Weights of a small encoder-decoder audio transcriber.
Model: log mel input, encoder arch crnn, encoder norm groupnorm, encoder depths [1, 2, 1].
Training: adamw at rate 0.0011, batches of 64.
Data: trained on short read English sentences (LibriTTS-R), 5.2 epochs.
Rows from block 4 of the text decoder of a small encoder-decoder audio transcriber, named by matrix and row number. Rows with one number belong to one neuron. Each number is 500 + 50 x the weight over its row's rms, rounded and kept within 0 to 999. All counts start at 0. Numbers have three digits each.
After each neuron's rows are labels from the 100 texts, of 14976, where the neuron reaches its highest value: "fires on" is the input token at the peak. Only what is clearly more common there than usual is listed. The data: short read English sentences (LibriTTS-R).
# fc1: MLP up (decoder.blocks.4.mlp.fc1.weight, 1024x256), inputs 86-171
# fc2: MLP down (decoder.blocks.4.mlp.fc2.weight, 256x1024, transposed), outputs 86-171

fc1.79:557493488598553513539589620581506546479580481605443514568527485457507557553553492518600531484542498496439477404515470385497561534559540476538520472561594529490472563482464470457486491496419527508535477454458454420503493544566575493415487567475471456511469511
fc2.79:545453464544528514451468488474503444491519546507505601558494454496541429464446411483482456526606457482473495526453564519416463452565573565511485510437443457577438468485596553425546432524571575551521518386551471544501470538491452402548509538563515420431490490
fires on: "had"; "have"; "were"

fc1.759:494558449581488662524550444525501490547489489565540441583445440559421573517500579437599434577518531468401475413494505483566463529412524543525490545448597498495476521495521579404462516546457522558467415472528523497573555505545502488395478438555506529500473472
fc2.759:553495558506448487485518591400495470608464473478521400415456506535459465483521407445545510469621496553433469539538590455433535520562376530560467468459499562518517549522554439603577558489586427469466498567572393494570427455519538520482528497513460467517568476
fires on: "look"; "it"

fc1.201:430503433560582572438552456499473499528516514509494562531454492476485506477542578499597453546430486435409454546548519629537462483459551516571441528431602522407559475477559547509498481565529537485477456481538543462565536491501410513411469416558549558430547505
fc2.201:540461532501546513547514544477472526406480498513480536506499616526567520539536451527525473533426529532590514465461546493575460548453499522572450545530424436446598360467562461486511517497472478470567499541614538492404515477516492558551461523506498441475449530
fires on: "tell"; "let"

fc1.197:546532509459440511485576527574442461542543467592551485529460443507385493510438536453592570466481447529508485443468533461458504500454492529514536507479507595483527506454395517565504512526535550614457547456548526443503480553525549454517548406546483515400621468
fc2.197:597546525413437460514532488503465470516543521534585590522538437485550469483405450394470509475493457505528457553417495402416502449455582481392497495587449547570484435540473502528517433518526514474520564392561451467577396498621584469460464600470462456454530476
fires on: "had"; "never"

fc1.524:506423508506551565478574569432440482553558541576489520477444458450481470569584552577474501485551567423510541438489554558553531547444431574498517485491469530442527550585427542541459541495515475543546515505566601453444492481513466501442544396552447502420514472
fc2.524:579480557529411532434503503452583526575550481469467516430475548510539461428497506382532469570454423575542406446505462501577451569515561490597582514474467501489452446482551523588548499427540520517493576490452492593541469528500595474563453548448532437491522556
fires on: "for"; "with"; "to"

fc1.275:405432515547541476551490491493480576528401471463490462494520452556428502533462543498461547482534532414481498489580564504513368434580410434468556543504572455560441498481452529459465439484494443571517545499439523437560534497534486532462455423546478469519638479
fc2.275:482523465522499583520450470616542527447485446550417482499478531488597431550678464564460523490491496528471515480490527473443457515417382463433530501466509462530536572467548473531527517445454500503546490525466622416498458509534539532452514386507551488514513518
fires on: "a"; "so"; "very"; "how"

fc1.715:471535410571516506580534534432479545437448466545596452489516388538485480496504461462560511555561499524494443472447527530556429472592451541511433518439544529491498614424421452551558470463448538519512550510494467412556560462556458489493524475473541551435484537
fc2.715:536447465563438544421533511436506509581612483448489464445536439565456493515520477498418522513573440469523512560417449447471444497481463441378506457482484499611518538464460491586453487535463536527478494469490447488589510385462539502516544436553488440510582409
fires on: "look"; "very"; "i"

fc1.578:405465505476456544538505431522445483602541448606425534580562463617493577478579491511446517530526464414479514470488496618483446461538510458473422474488507535543515509497550483499555520540424488535521521477461490534605554602445588526492513429481460444563516422
fc2.578:512516467540582537591450439479513547518406415483474449583519558453601518588563463510547509520383514488442508532389525537435534475434510514544464544490512552378579560432437525576546491522533469472468507477498552537553512475578503567559498550491506479600493582
fires on: "a"; "the"; "an"; "perfectly"

fc1.71:511428515450589578544544493560405445436483466518479444485462529506427519454602477548533440478382461415454451514484517604439451547454491463502491428418521452474537504539461527454452476525544545515517444553563491480468489464433435516430580423477411524528523499
fc2.71:543493617521480475509502550422423496434471485509479581569568641518569525563476483505512557460433555537585536413499480423560490553479579587654518525438429497434576384506587497455448500516533537466529507489525616496469434416490533517514553605499540463431503455
fires on: "tell"; "do"; "let"; "thank"

fc1.411:531498452494452578536535473556416438427473509516555521487480479547481559439581505497563503523450478467531442548580585544453488526488488531582499440546584488527574543508482553483544512546561530538523514486519521542456570423424433524458526535496548532460488530
fc2.411:456559494502491518448478606521440354372556438444579484569486531504556454501456544429518535563530574427482549486524489550529478498459574512542435504526580429467408526430545522547536533606533474524386467460437559505518525549470511531499446540421513364509571572
fires on: "tell"; "do"; "told"

fc1.349:411492491606495542477454536499502498573508568532438466538424554524540527507511627496491458495557490432428582467528513534507437525473477520479460448504442460553518562552555420406446408520458570475544516490525571483487578483529554576445501487498546478458549538
fc2.349:412488552487622512562527584513509499350383428606511476564490497466580444491617484601446416532481424544507474494399488535511497451456555460500526527490477413497552520446490459543509494498516474477437473540550640514545500465480505514502493525434521451599415532
fires on: "a"; "very"; "so"

fc1.564:564544518455569556525573572570520453520558530502465495439581530460435579500434494503495565388416468441528460463487511450531571579457488456473549492475499537558514576460531490562478471598518544552514481434480525418516509459534514473441548482553479508495621473
fc2.564:586526561477465462471546562437504541473498485525452478526519411517544511497401560483438441542445469579529439508442506499433475506500547467513471511442519573531473560440540547495567521481462468531478559397576497577585441450465611433501501590550545423387476461
fires on: "had"; "has"; "was"; "have"

fc1.320:429589484472570546503600509481486490440639511420536528513517508551419495453431463525532517496534553458515459521558408458576469434468520511517399540542607492533445594604554541491445469584548436549518533476451461490524502505513436525504580469482421500537499529
fc2.320:525518457457545465515525563490486477464615543522508558468422557525517516482473480487388458460602452556464540483516535456418518495505398536645483517535476475437616484559555485502526479446412494535417613485517499522504519458481451500545503532549561546607477441
fires on: "it"

fc1.95:397502486557543511566489528509446459602542477519483405468495407575513563538479483550461576509468556438453505461497478509490447463452429537482444529544494466532529504448502504418509434500461502512549444547531526513512593468526522549418497414549448476538514497
fc2.95:472463462437569500601421491505509465479466488506445468500464390506568388546610455514482468461480472521461554515438536539486486480511429509468562526495450442563496549490465490487552517578531433477530488505519562457549545463498528474525471439517581421657436520
fires on: "a"

fc1.699:464530461468491609553559541511516526426408548527512456456477515558558517403462443572496444492485509415429417469458427602539371518460535463475509502439567537511508559434573553530562425453432518558509528591554538451483546608557388521519461421541544520565509568
fc2.699:462546457460497538553511527414549491542551499498521539493448460450441470518573499519484567521599512518439452551555467473424515455421555511456587496520541527465523445509464561432572559444535450547587492510554457547470541559501458546557424519520581478594417508
fires on: "look"

fc1.739:529494490457446511425564576546501407411598512479488491437470535470499535507565562472425541546450490579458525567577538514469479490468431582600530470488526501489490526585557464505468536526463466589415465488563545564502555417418583573500478531462429549523579521
fc2.739:496529424444505516422493494463505555406534557425583533532441554458577507499539500449456501474500495445472515527533505422540571489446478449535578529555402448486602484468547472573520486461540432452450516550503526571418465454440475538483470521469507548484515517
fires on: "for"; "it"; "let"; "of"

fc1.639:517478461465514525577490487472442426588479546532502499507569513550453477560481478532585554509412557474447522490450512440603521547498491426513444509417494463396492567385576469486444522515501520524501443529497502410550456527436521550471478536577525414387605568
fc2.639:520401516564488471465560547498509450534561492463483565523502519482470529487488455462426431573541451582574424560542587498434546479526520524539493445510453446646519511494561460557525469373495520545562526457515583544435517480498561441504492539505499500535506517
fires on: "had"; "have"; "as"

fc1.371:507548554585516638452587513590482427524433504485541513470430542504501486474510548518454471540461497581460542464470560576506520530467471526538440490540490590451485491488520558569470445527438475563421443497471459406444487459435502511567455527452485469515646543
fc2.371:517532480456520384450527575470466585500516577415504512513576452421547491388490393465431505460561499552540511556397503468506508432532583487528544513542478532520468365496570551416523531537479489563528453471504416582466483483505561408547473475499471467483510551
fires on: "had"; "did"; "have"; "will"

fc1.432:502485480516566571436517533487472523562545478475524529491523481467532513495545538462475546423426533521566503473594427633463555554462573488567433484494503572437407567611500491518564545511568543459542478498576577514534547508512507500451429524499470537493587569
fc2.432:535491498452465558452537595454477565446472474577495516471443483502557453479526431428540533438454551545515504564436576551571522521521469506555559518470464486576479451450525468466427539553467529420538454537546590522439537451501539456498445533467479552438482546
fires on: "for"; "tell"; "see"

fc1.120:551468513531484562539591517562450476503497476440590488538458463509438472550493485535543572559484537412505469549553410572523439470441496463440557509528517544471473537518489425613493519588554546498562465573516554434487457437517500466541512440420378479522593433
fc2.120:552578471491496514508494486512455435487581431575497487470450605458495500600476489558549486552583585528595473530467470430511536559453531438512594554527518483450475516567571460509456646579559512412528441438457488523535532471426576440568570483530582461488487521
fires on: "it"; "you"; "they"; "such"

fc1.99:442554508445535498517499551478552521520499489619454447560481489468505482535477470492510551522430519488507483519474492573485452473561475471432465550554513504488507514537468534413500412488431485457485398535466455572536565562561555561434460455528410464399520492
fc2.99:551556591508406509449488549407570437537568530471535517494503496480526415455446505385505470627552505475567496551460539526487524464511654453427510479402538584583507468510506481585496461433580417540563521497456401496537481456554483533601460450519482511442565470
fires on: "look"; "i'll"; "yes"

fc1.652:463527489499463506484574460464529571538649526525557512528485489532514478554508546466517515431492482531506488538518413477537531532567500601559429457486587522474521459543560545540539519483464543527532452561492536557439528488432424477490551526391430434482547488
fc2.652:430477537539560542583519416510431519457481542538483599491561475467385440418491485531556472446560442447510494567430519556524523492556380538618482545417567518524577479611525574525507498502463504505553516423486487487492509479507371542507557462523464468523432462
fires on: "my"; "at"; "her"; "your"

fc1.646:428529427483551515553482541505430454602500556522474525548539511454475600479468496572449547471558475521487454552528564430440420475545462554498459418507491546580501551440541473441506404531417568572533455550596513445524603393476459483539499446461532460465597537
fc2.646:509406598478505455526470416437522457456509520430537459476515472511552493505580478505522512445479410521377472510417469450504491415473449505521567503550367445628502498467416557572550453587435571472436467424609456522524531459557508522528436513498477410536439542
fires on: "a"; "are"; "were"

fc1.527:431541522451522479469582486552407537560532493494480518575511413468505487443522519517455447543467451469461458501540497521527472409450506500393578525466425492543418605510501475513521488537478520584475503566572585449463546537506476552523611399563425515433448424
fc2.527:593489440456529508542510465503576524538437505522537450526566493527525456570475481431486456443525419472375441457497438453496540497461496495440472574517517443469478538445450457568482550550490449551572515479600401453581499480596451429556568546547547550501436560
fires on: "a"; "the"

fc1.137:445604434490474589475533447497527466610521511492607437469475489499438513578557485464523546533435544518509514530542461430445536458506519551399554532454476570529414566428470485454509427564470501514424444457582465438545566499557541531442538494537445509514647510
fc2.137:474489490508438461523518459485465459522533467541504470496527457484487426436483483483476475480513448494591462485426506482457503547532544458406490550510502501555502498456507457498428423543502499408455523462535481538531566486590590502477423572478556471485505442
fires on: "had"; "have"; "he"

fc1.633:413536497553584562535552542479425543594477461598511469509477403528546572430486454572461490468424547453461603466502514507464468489500527508484526444519495536580456556561558496477559465579533502509542422520506514448461524464484509547471533383481595423467498530
fc2.633:460504518487487421520389429549463476451552527498449536590558486505625491511562377459466545408496456518476574534480548502501464506511473412375592600545492423566556412473482536490564465461533438496567469458489519512526468453492482471455480489578612489524463485
fires on: "a"

fc1.514:430539561423540567549475448439444582517544578530463573541487424575433541502482561449472578530545493541467528471457525603441453526563497454514482546585520537498513523550495536553547509493407439493497406487532427513456521545560450488482492502521453541572478550
fc2.514:466518459492516515439457595475588506507534511565484514440483566553560522446556593580508421515627423492511588443504482437505566462483463570470539438493490501537532510413538549575550532442477497454426512453501561447509560445532518437583456428498478496534489515
fires on: "my"; "your"

fc1.686:566518429425492603507554500478549585551567533539479430570494429555515575505421578513548500507456530527411517532478448509444430440577528434509442525465567510514547493440458554423475511449419436496436525521457510537530524593541516600551508497558412531538519520
fc2.686:527544443465404451509441484529566495459524442502552476541517529426454428492558535416436486549547504470440542552513443531508545592447552461485532496489592520580512544478446414587523498468501468429477563423458455583501448369552455437588471466579418472407504479
fires on: "look"; "buck"

fc1.528:518605514543490597549482415569482408595565489453405519508506429447441518594495526461512462496438445508497521485464554412429553481508448547512600571477517608493466630425465442505549424469520452517469567468491488431525545522469568460526482471585562478487557452
fc2.528:415416572545576551534571527473503540470430486464561578590551414499524436425530375394531526460527457431479578553414488539426552449523555521368440466536493458584445519568479575401487468477482508495456466393548403557470438518573574535488484569495482450394557517
fires on: "had"; "has"; "have"