Rows from block 2 of the text decoder, named by matrix and row number. Each number is 500 + 50 x the weight over its row's rms, rounded and kept within 0 to 999. All counts start at 0. Numbers have three digits each.
# k: attention key (decoder.blocks.2.attn.k.weight, 256x256), inputs 172-214
k.32:449469505528417503542492460388405521458558504446449481462536406495543486528475430417502494435612504521407511452517528455449507431
k.33:545543463431524528496496535593623434542443493503534498586447605451445535514500649559462470551423462510519518439553535536490520532
k.34:449508482531427504497439517501454500522534444420484490503484506449563540495418528462494472469600444435504585465545406511495565381
k.35:493400555525417443538526527483452505531590486449400560400616496511544490452471395419485506467575496495422476434429528413488495461
k.36:495607510435609538437482478527561479515385571517526475581460544516489486542550594563483493494373484449619458549502522604525538572
k.37:561474498520636556459527534611573458546480587507544517460553601531468501548572610544558552547499525487576459559515498517520504589
k.38:525524456496529578443519561575601507498463560447524508558472561488531519463468628603457470565461512510586530553510505538544463506
k.39:537456499551447433462461606535594477481569454431470551491506583537508464496505493561491452480536527562477570488603480446481527456
k.40:525585513513526586427445609503623459509427535482590483512432482518523455514494600602518463567510559477578567495541438532484440476
k.41:527457513560441419583505457443500574443615509472428535464574459501526548529469409436524517467645507488446498425496453443483513480
k.42:550510514418510513487479519606521440484449432548583467561376536512446560479567599565465453534481514486541477471599518524459493549
k.43:559603516492553521436464533548560510510534500515598440483456585464533509496446560613481464551510586472536497442525426520483493485
k.44:509475475535390455550478465413456574467591479519395553485603407534495472524510368459529501426590451509415547479470541480443508449
k.45:444429494482386488520460382447410472541582491452396550421518444468571484517483362443530533507602517526526504543471529409431482473
k.46:446481512547535515537528332437379518445500612521473497511480443530490537509483438439519547508534481511531456516407547486442517534
k.47:505500519474442443566535541437550573492568386463436513499550529463492561484514443449482464554555538511486583436481513469558517480
k.48:481442473557463528525532384362371520546571483485444494476559411523511443477504384449530500481592501535449481515482544395521533439
k.49:486539459432603565425470535507580424489406568513545456565448565479474438505548585588525525549448484532626527551539494507521497492
k.50:431469476559450460539558411477425538540550516565503488453512429552539545453451461449448507433508446479435438497465509545493526516
k.51:496498493487408502567516522519547521420573381521447510439511461491513568564460454518513523470584545548382566466561488407526487493
k.52:525461451483540469432506510489624433509428480446468489518540561543478483496496607541470457494493528555574521507586488513478523492
k.53:524481548464517512453567491555385504491421583547512544518493479512469529542515525480478563461486387492554404493436583539481520474
k.54:561588547483543486446468553532590509522399490523636448557522556497473490515479626523445464512436534515589423476580498521529485493
k.55:484437568585444442594493499485415518493557498469498533423557434562523490533432456442507486522573590508431528455494449425484475453
k.56:483474481497533556538481414415484491562468538494451529484562434467528427467425421454544538465474481483499504613451562478481481512
k.57:543554510426584528507546503549554457552417503570564515611471534474460506464546600543483540534441452478528410513503533603531491543
k.58:516529534474496464470509566484506489455568344524566459455441601527474517505555490490456433568536526448488497459511475553561501531
k.59:510485533515422424573499489513439514496601403515422520386575496462504483496438440468530483488538551468453510479530436415528444418
k.60:501483542561390462541500432391396530506520483476430492439533441557539528516451387376466505413529501512439499554412497499509484450
k.61:571556527422591595411519589580589485506477496471516453511441554469458472483546631525455468549441495479556527509589476567500464523
k.62:495548466425573558405477629548639435453470480517552435543500592486492521543513558543536534578470521542529494438508491559537529485
k.63:507418559545468477451572480460429521491481490497470507535612448529476500427475476542456505415508530446445403414470531530431503486
k.64:533531539477559540468456567504469511452433535467513521539501522483450448440519486498515550538472592527546518506506458563449493530
k.65:416582487519477540417578552566525430426437518476471389599577428572516496497509529540564503433468446527550461497469441547445521404
k.66:536468427576442474540477503535468454507547515459459536480516600437532557472495542413481447493418507537432543428445562419422511456
k.67:507495542468563621467470572613541450529539455470544520563477449546486501457501481535519570558583534550488567553521436483495442583
k.68:467492546524421413460552480539482530428541472532504469487566537418556542482525512446417463469465484473484419503500479520507513371
k.69:506489501452487470512531472490435567569538484530481518482461581501546525490536528480480418529431412551549485551466538472506497536
k.70:512482476443627622428447605549537422493490578512575475601473577514445498483499485496517501579424521471529463495519443541518457555
k.71:503502455441581517447471533524483437443521488445549548563535557439515428471565479535494522505485625559480505487554553478467474576
k.72:511496512389526605461386562535468466573582533442602545564502547489423505562531453551540510500542548569512492495443450486455446598
k.73:499444495514500639481403548467526527539412543506540480606475464582427486475512514593501475569549582518515477559541522471548520599
k.74:467436532563446370528523515546485556510630457545477466448461582544483594566445473480473496460524505463491444441480540446518487476
k.75:447550511402583550471505503456497466499355528443543555549549529556537484411500540555522577473449533532496558532497431492434476560
k.76:508472498427488453522555612553648467450418432543456491611540444421464518422531504461497600424463605446501473517571477510522448512
k.77:536537530413582626505448517495476497534437530474535517505470532455435469504571505492505547485526591510526537522570528482493551557
k.78:475461503551365469497500509553480469478502509557487512437521551453573596522421485404498553494488446494456518464529455471511449473
k.79:468486483513474465531538429493517553524585479530501509526494433523567567487499469472420515452520447424452483475446489466538537390
k.80:483483519459565596578410517513499506530502520459582546578486446564487398464463467497502522530483534517549452478469491519519448611
k.81:479501448584447411401601545531521485456498465576514511538432602401506501431467468483435486434442533508488532457492547473524503394
k.82:469456502474527494506502498519538518599353439516505474506513528535516470541514568554577540562408410486522508471611544448490478491
k.83:485493471496502477521520598618635468398521483449517486507536460454424538421585535544502517485481533493465544528510555549437461503
k.84:551517529561419423536561548553537465456604551517518529407484561467482537541491530478494555535549513444495467522453460524509458398
k.85:479493533415622630502458523426485545548443503430568542530418463534445487477475503545476526587538525566494570480563521562498518542
k.86:476426513580448394496570495461523531500602453557436448424487496461479595528439502472493453464504465455530432494463509481510505410
k.87:552454467453616570502531516499546437483392469569558562546456428491495536416564489557481514477532536487472559441565519603506459574
k.88:512491487414560569462414498550477477513393530419536542544450497480518430511495514533543539560503526532513542527564541489423502546
k.89:504566453425586604514410531478449449532501568451578512554511494505487454455499479507505519569529572559556540519565501515505550551
k.90:522436553500514478492566499577654506440505486506490444561483489522388493506531583497486597455540589489518541534479486515424487553
k.91:452543523522418449496487441548401550507509572492483584435531566444587397450591514420514550501536529593483530557455506527465533522
k.92:470523445488466414514545506513451495467606485486392518404483549433585504484513492470545496465431415442462426461495541431488558441
k.93:485506507484382441480584427456530507421520592526467518398474501522477465473472504535560549536509520505513449466416535419525502529
k.94:445555483427545612522433535628638472532531501514497502523546453473399508463468570559512552545523552508507551457553478485467491505
k.95:530459533593462500530474477433449578537556471527466429502529448569521516506446519534462409479457390492463471555454503490547478496
k.96:501595508551611569415495431426469538565441451493485442604441458579477501557544467588570421579464561461561547568602419493535515455
k.97:472543415525531412488533532513463444513537502541476532455495558409512541439470510445505546470518415443581440458430530542473543531
k.98:517498470561487422421563504539441524552526519474492539473519581406477519426570504518460572416401465457533512534416537528449498552
k.99:501454477487566455471513406514411402456472513417537480502463401516487536493486514416432493539502499513443486569488581521389536536
k.100:507531566446550588613443472467504513566481375477510517457516433569533484589419454498524433550548547551485568542475436434488426475
k.101:502537466505551459504443558581511503466503501484531428524523489464481554471541483528443539534460439506487443527586545559413519520
k.102:462517430508480500490587454559438505521510637534454497463437523434495471502519553525444540454404385473499531538484599499418504494
k.103:408438586464427441560448561509517525445540396484557594491531459464419513476525426442566504536640589537425585438465469543494539500
k.104:554444523594494442456502393559399484414510626474565482566550513388508506414464528422488553449445468533579439455522572547509520560
k.105:464448525509530435508554420514504393387500540528501551607509498393522490412506533460427486418459542556505512459494552579396539566
k.106:472536560468503578580453565470579491470498491457533537539472450544543539508458529490464475498595612487512567460480407517526491439
k.107:537468520489559510559492561465488549510471396481576492552525441544521512559458435478523474560628557477501534495482411468542451427
k.108:415512388439563507454486513483530519548418383528438458499441518571475514519452572562578417582504462451486488459505489486532460390
k.109:577563446544590613407530493443541481527439550539484509537477464521574452506552468568494468550475516484571553533522443537530479456
k.110:458517497521480479562501593486572569523455447508470566535571551592487517573455541472475426497551532519451552456476381501593522449
k.111:480396560579437424563559462582542486418541584530465487490463601498474604439452556503518542525483445532436409423495515483459490484
k.112:501516497468528445579557536550508527498485492530461477438570510558536507547446504491513482474560517485458433516439412428567484493
k.113:471522486418513436593452592583592455492497466523429538402511565531398464561555530539578519505491474512522485476471462472518524479
k.114:508575484526542511484509391537453420503452497418476477572534507434482456402514539435395556521523512447532511511547580524473585515
k.115:470519444516501477416544480548494525500477578542420453523451542436478504527464577469469465525434356531506445553489575571462473491
k.116:521582540585488525446575438532427543555441608477551504483583527475565460540495532462541479511430471458541504570546539469549540531
k.117:535403468444536506548512538589526513538479471534553522464554459503534540576509551441456554557609554463480513449446554461486415471
k.118:489447501528551473502429507512439471431571536440511544489545468534529534431459502420498532422511591518533550495559567504423563518
k.119:534496548566530499511443399525477451413523531422496574521584497517569463466476470459536427531497515558474547529489559485430553557
k.120:498525525557497423446591460541435407438521590534476489511457480395500521445473456420390507504494457459568428517524605564491532537
k.121:462494569426506532582445542446509498476515367466549540471477429546503488485509454515525504485583611506463582431564447516564496466
k.122:454427532531479412453582463557519424496506527546519487520538563442473561487505521486429560408450526497516519462516614509503528535
k.123:451540403585606514492527446449456448482459595459459545548547523550454423519469467501407508469479416483464468491591465465406508552
k.124:531560449522535470430520473515462489511514553529526480582495540405575474513490470459379593433452513454493464534466563531508555446
k.125:482523474527469595579492456469436547552449506473447486527556521559618496451489560469583448603421472553482524551499411440529494503
k.126:579512458571539513411514386543482489493507579510549499528535440464506464439556541526406514514403438449565458476571582564431550521
k.127:572397539511456415507465520516472530472580546531485521492530511483554485457434397509497488436574614443521515550477488578497528577
k.128:484590426542464508478576511448545503512524478550540390536430516513447551501491505564444434529401490422517493492561447530589426405
k.129:590504499552493575520474428544388504536502563445454531511457518488594440520438507500585546565454489531585433567548455505452458536
k.130:503438549446496507487492375559394487428489538475494584508541521460467453451545457518585518536572508553499503511459550500497471586
k.131:541395593428456472566534450591388491461495552444476589502567503474478409473474448420580545426509475536507483507439484536453499541
k.132:537404500424539474502462404592453483517554527487464554470584539448529438451528459499542519467533527623500481549418528511459458552
k.133:525426569440470530523482433508427463502535519466483594452540549484505441493523461435501556489563537586513491500509519512477527561
k.134:510412460506498493464545530463487512521545366491505458490626549466431481435510525471460460472586540484445489442426586485522517465
k.135:542567429486501548526548563437619525553463443544536440559411508515426570565504556490471527462505423431463548484571490544535462403
k.136:489450535428514505467473416514503571451475547423502488567520510473523394515533543564582484573438516571559450579559579498540517574
k.137:511431474498567488479455440593453519485505566493478540476474500428524448509452510484602479565502555598557456544494563501461473608
k.138:493635445520518536528505601448625567575449491485500400558420427559494574505491538556457466544434466449537481460499441512520461410
k.139:555575522545579576498505444522475544509407504459567544604375532549501437537498548529480520530426522562499444514588471552518549515
k.140:451581456577534525418546585451554550490430533524531466584369521548519513528543560574426461578434462527506476491558451547488433450
k.141:528584469496562553439571532436568510550427457584537365542434526573521579514557617610493463523450448426512540555561430536598445478
k.142:512405492436542544535443455619445508488518545526512521526472524438553472459554494512550537524540503599545457459443547566495504537
k.143:509519525467592595398424461418475518450525542473529485597476520468500419435518475598556506580474517561571517538547482486565546520
k.144:553461518494464498472448388576373510499552589440492582438504516421484413469539526509584556511547535618521476504444487483421569535
k.145:483449566485499474553526590491469524460531479525437562425616459446516474540499518441542484406535496368473530516405452437539548479
k.146:505534470507585544441433452470441545554491506488461544573411530506537453461478552616501502569429512534588494546521471580542467570
k.147:428584436571533552499558540437566520561466436555468388534473495534482504579496472479465505477434411435523487441502441507570470426
k.148:516523543458554501475406409503406464501447566458565546490540525483512462515454465561512530499538530593516524544489482583422518551
k.149:500461566555543458465405453565494499479460596510530503564498503477520456478461465549598576483444569595596447549555533491486452492
k.150:579579508522481585573568543399514484512386561501562480498447504523552530546548496576444486503517512473410522522596432474456434415
k.151:429604447504504475488505601415615476475468461541479419508472481506488550498544449496428511480495477444443515498516492431534445411
k.152:434482531526502509484545573519571458541490459527542486471540456521472531535513505486419450496460478419500509471468504458557532483
k.153:492529464528404470511537627478503549540475399507526508485470553507490600557529516395490505461539512452427510523520453428510481396
k.154:428597501552461498453451551403491493557456464546509507434504426555437491422538520502431558436487459422441466518568447487536460487
k.155:503511494539512520497539627417583498579513450573497388496483505495494526565474556519500479522496405445521488469532508523562474466
k.156:505478496426588451495481479617392494480563571515458502561572555477503485481461579462521519479551535577535442535497528541569444571
k.157:532449507415511513476527493622448500435502516543473479499492623520444468557504493462575549461528503607490488501422572449499557563
k.158:501559466594524536504562494336577511518425538489452510511492473537552529542457440557401507474531453397421505457478508564489537401
k.159:524580486544545545407467620437627469493499502520461369501431451525439538527511474561474469579423432490533499499582491470587433507
k.160:428395523426494465489537551408489578470449424490417496495403470467564493470515504563481516539481441535561498528557481428495506516
k.161:521553490559572512436510536512561520541422474568574436529508457475460557479485577510457516471447448398496402558469455577526449490
k.162:466514549471567514597513464446460478455445454480481516478428519550568447529416486461453491565513540557457569442580430461557589572
k.163:450484449397440417417500510433556482516603519453374523462471564452516524435534499495507462524523443502491493535498598420466539539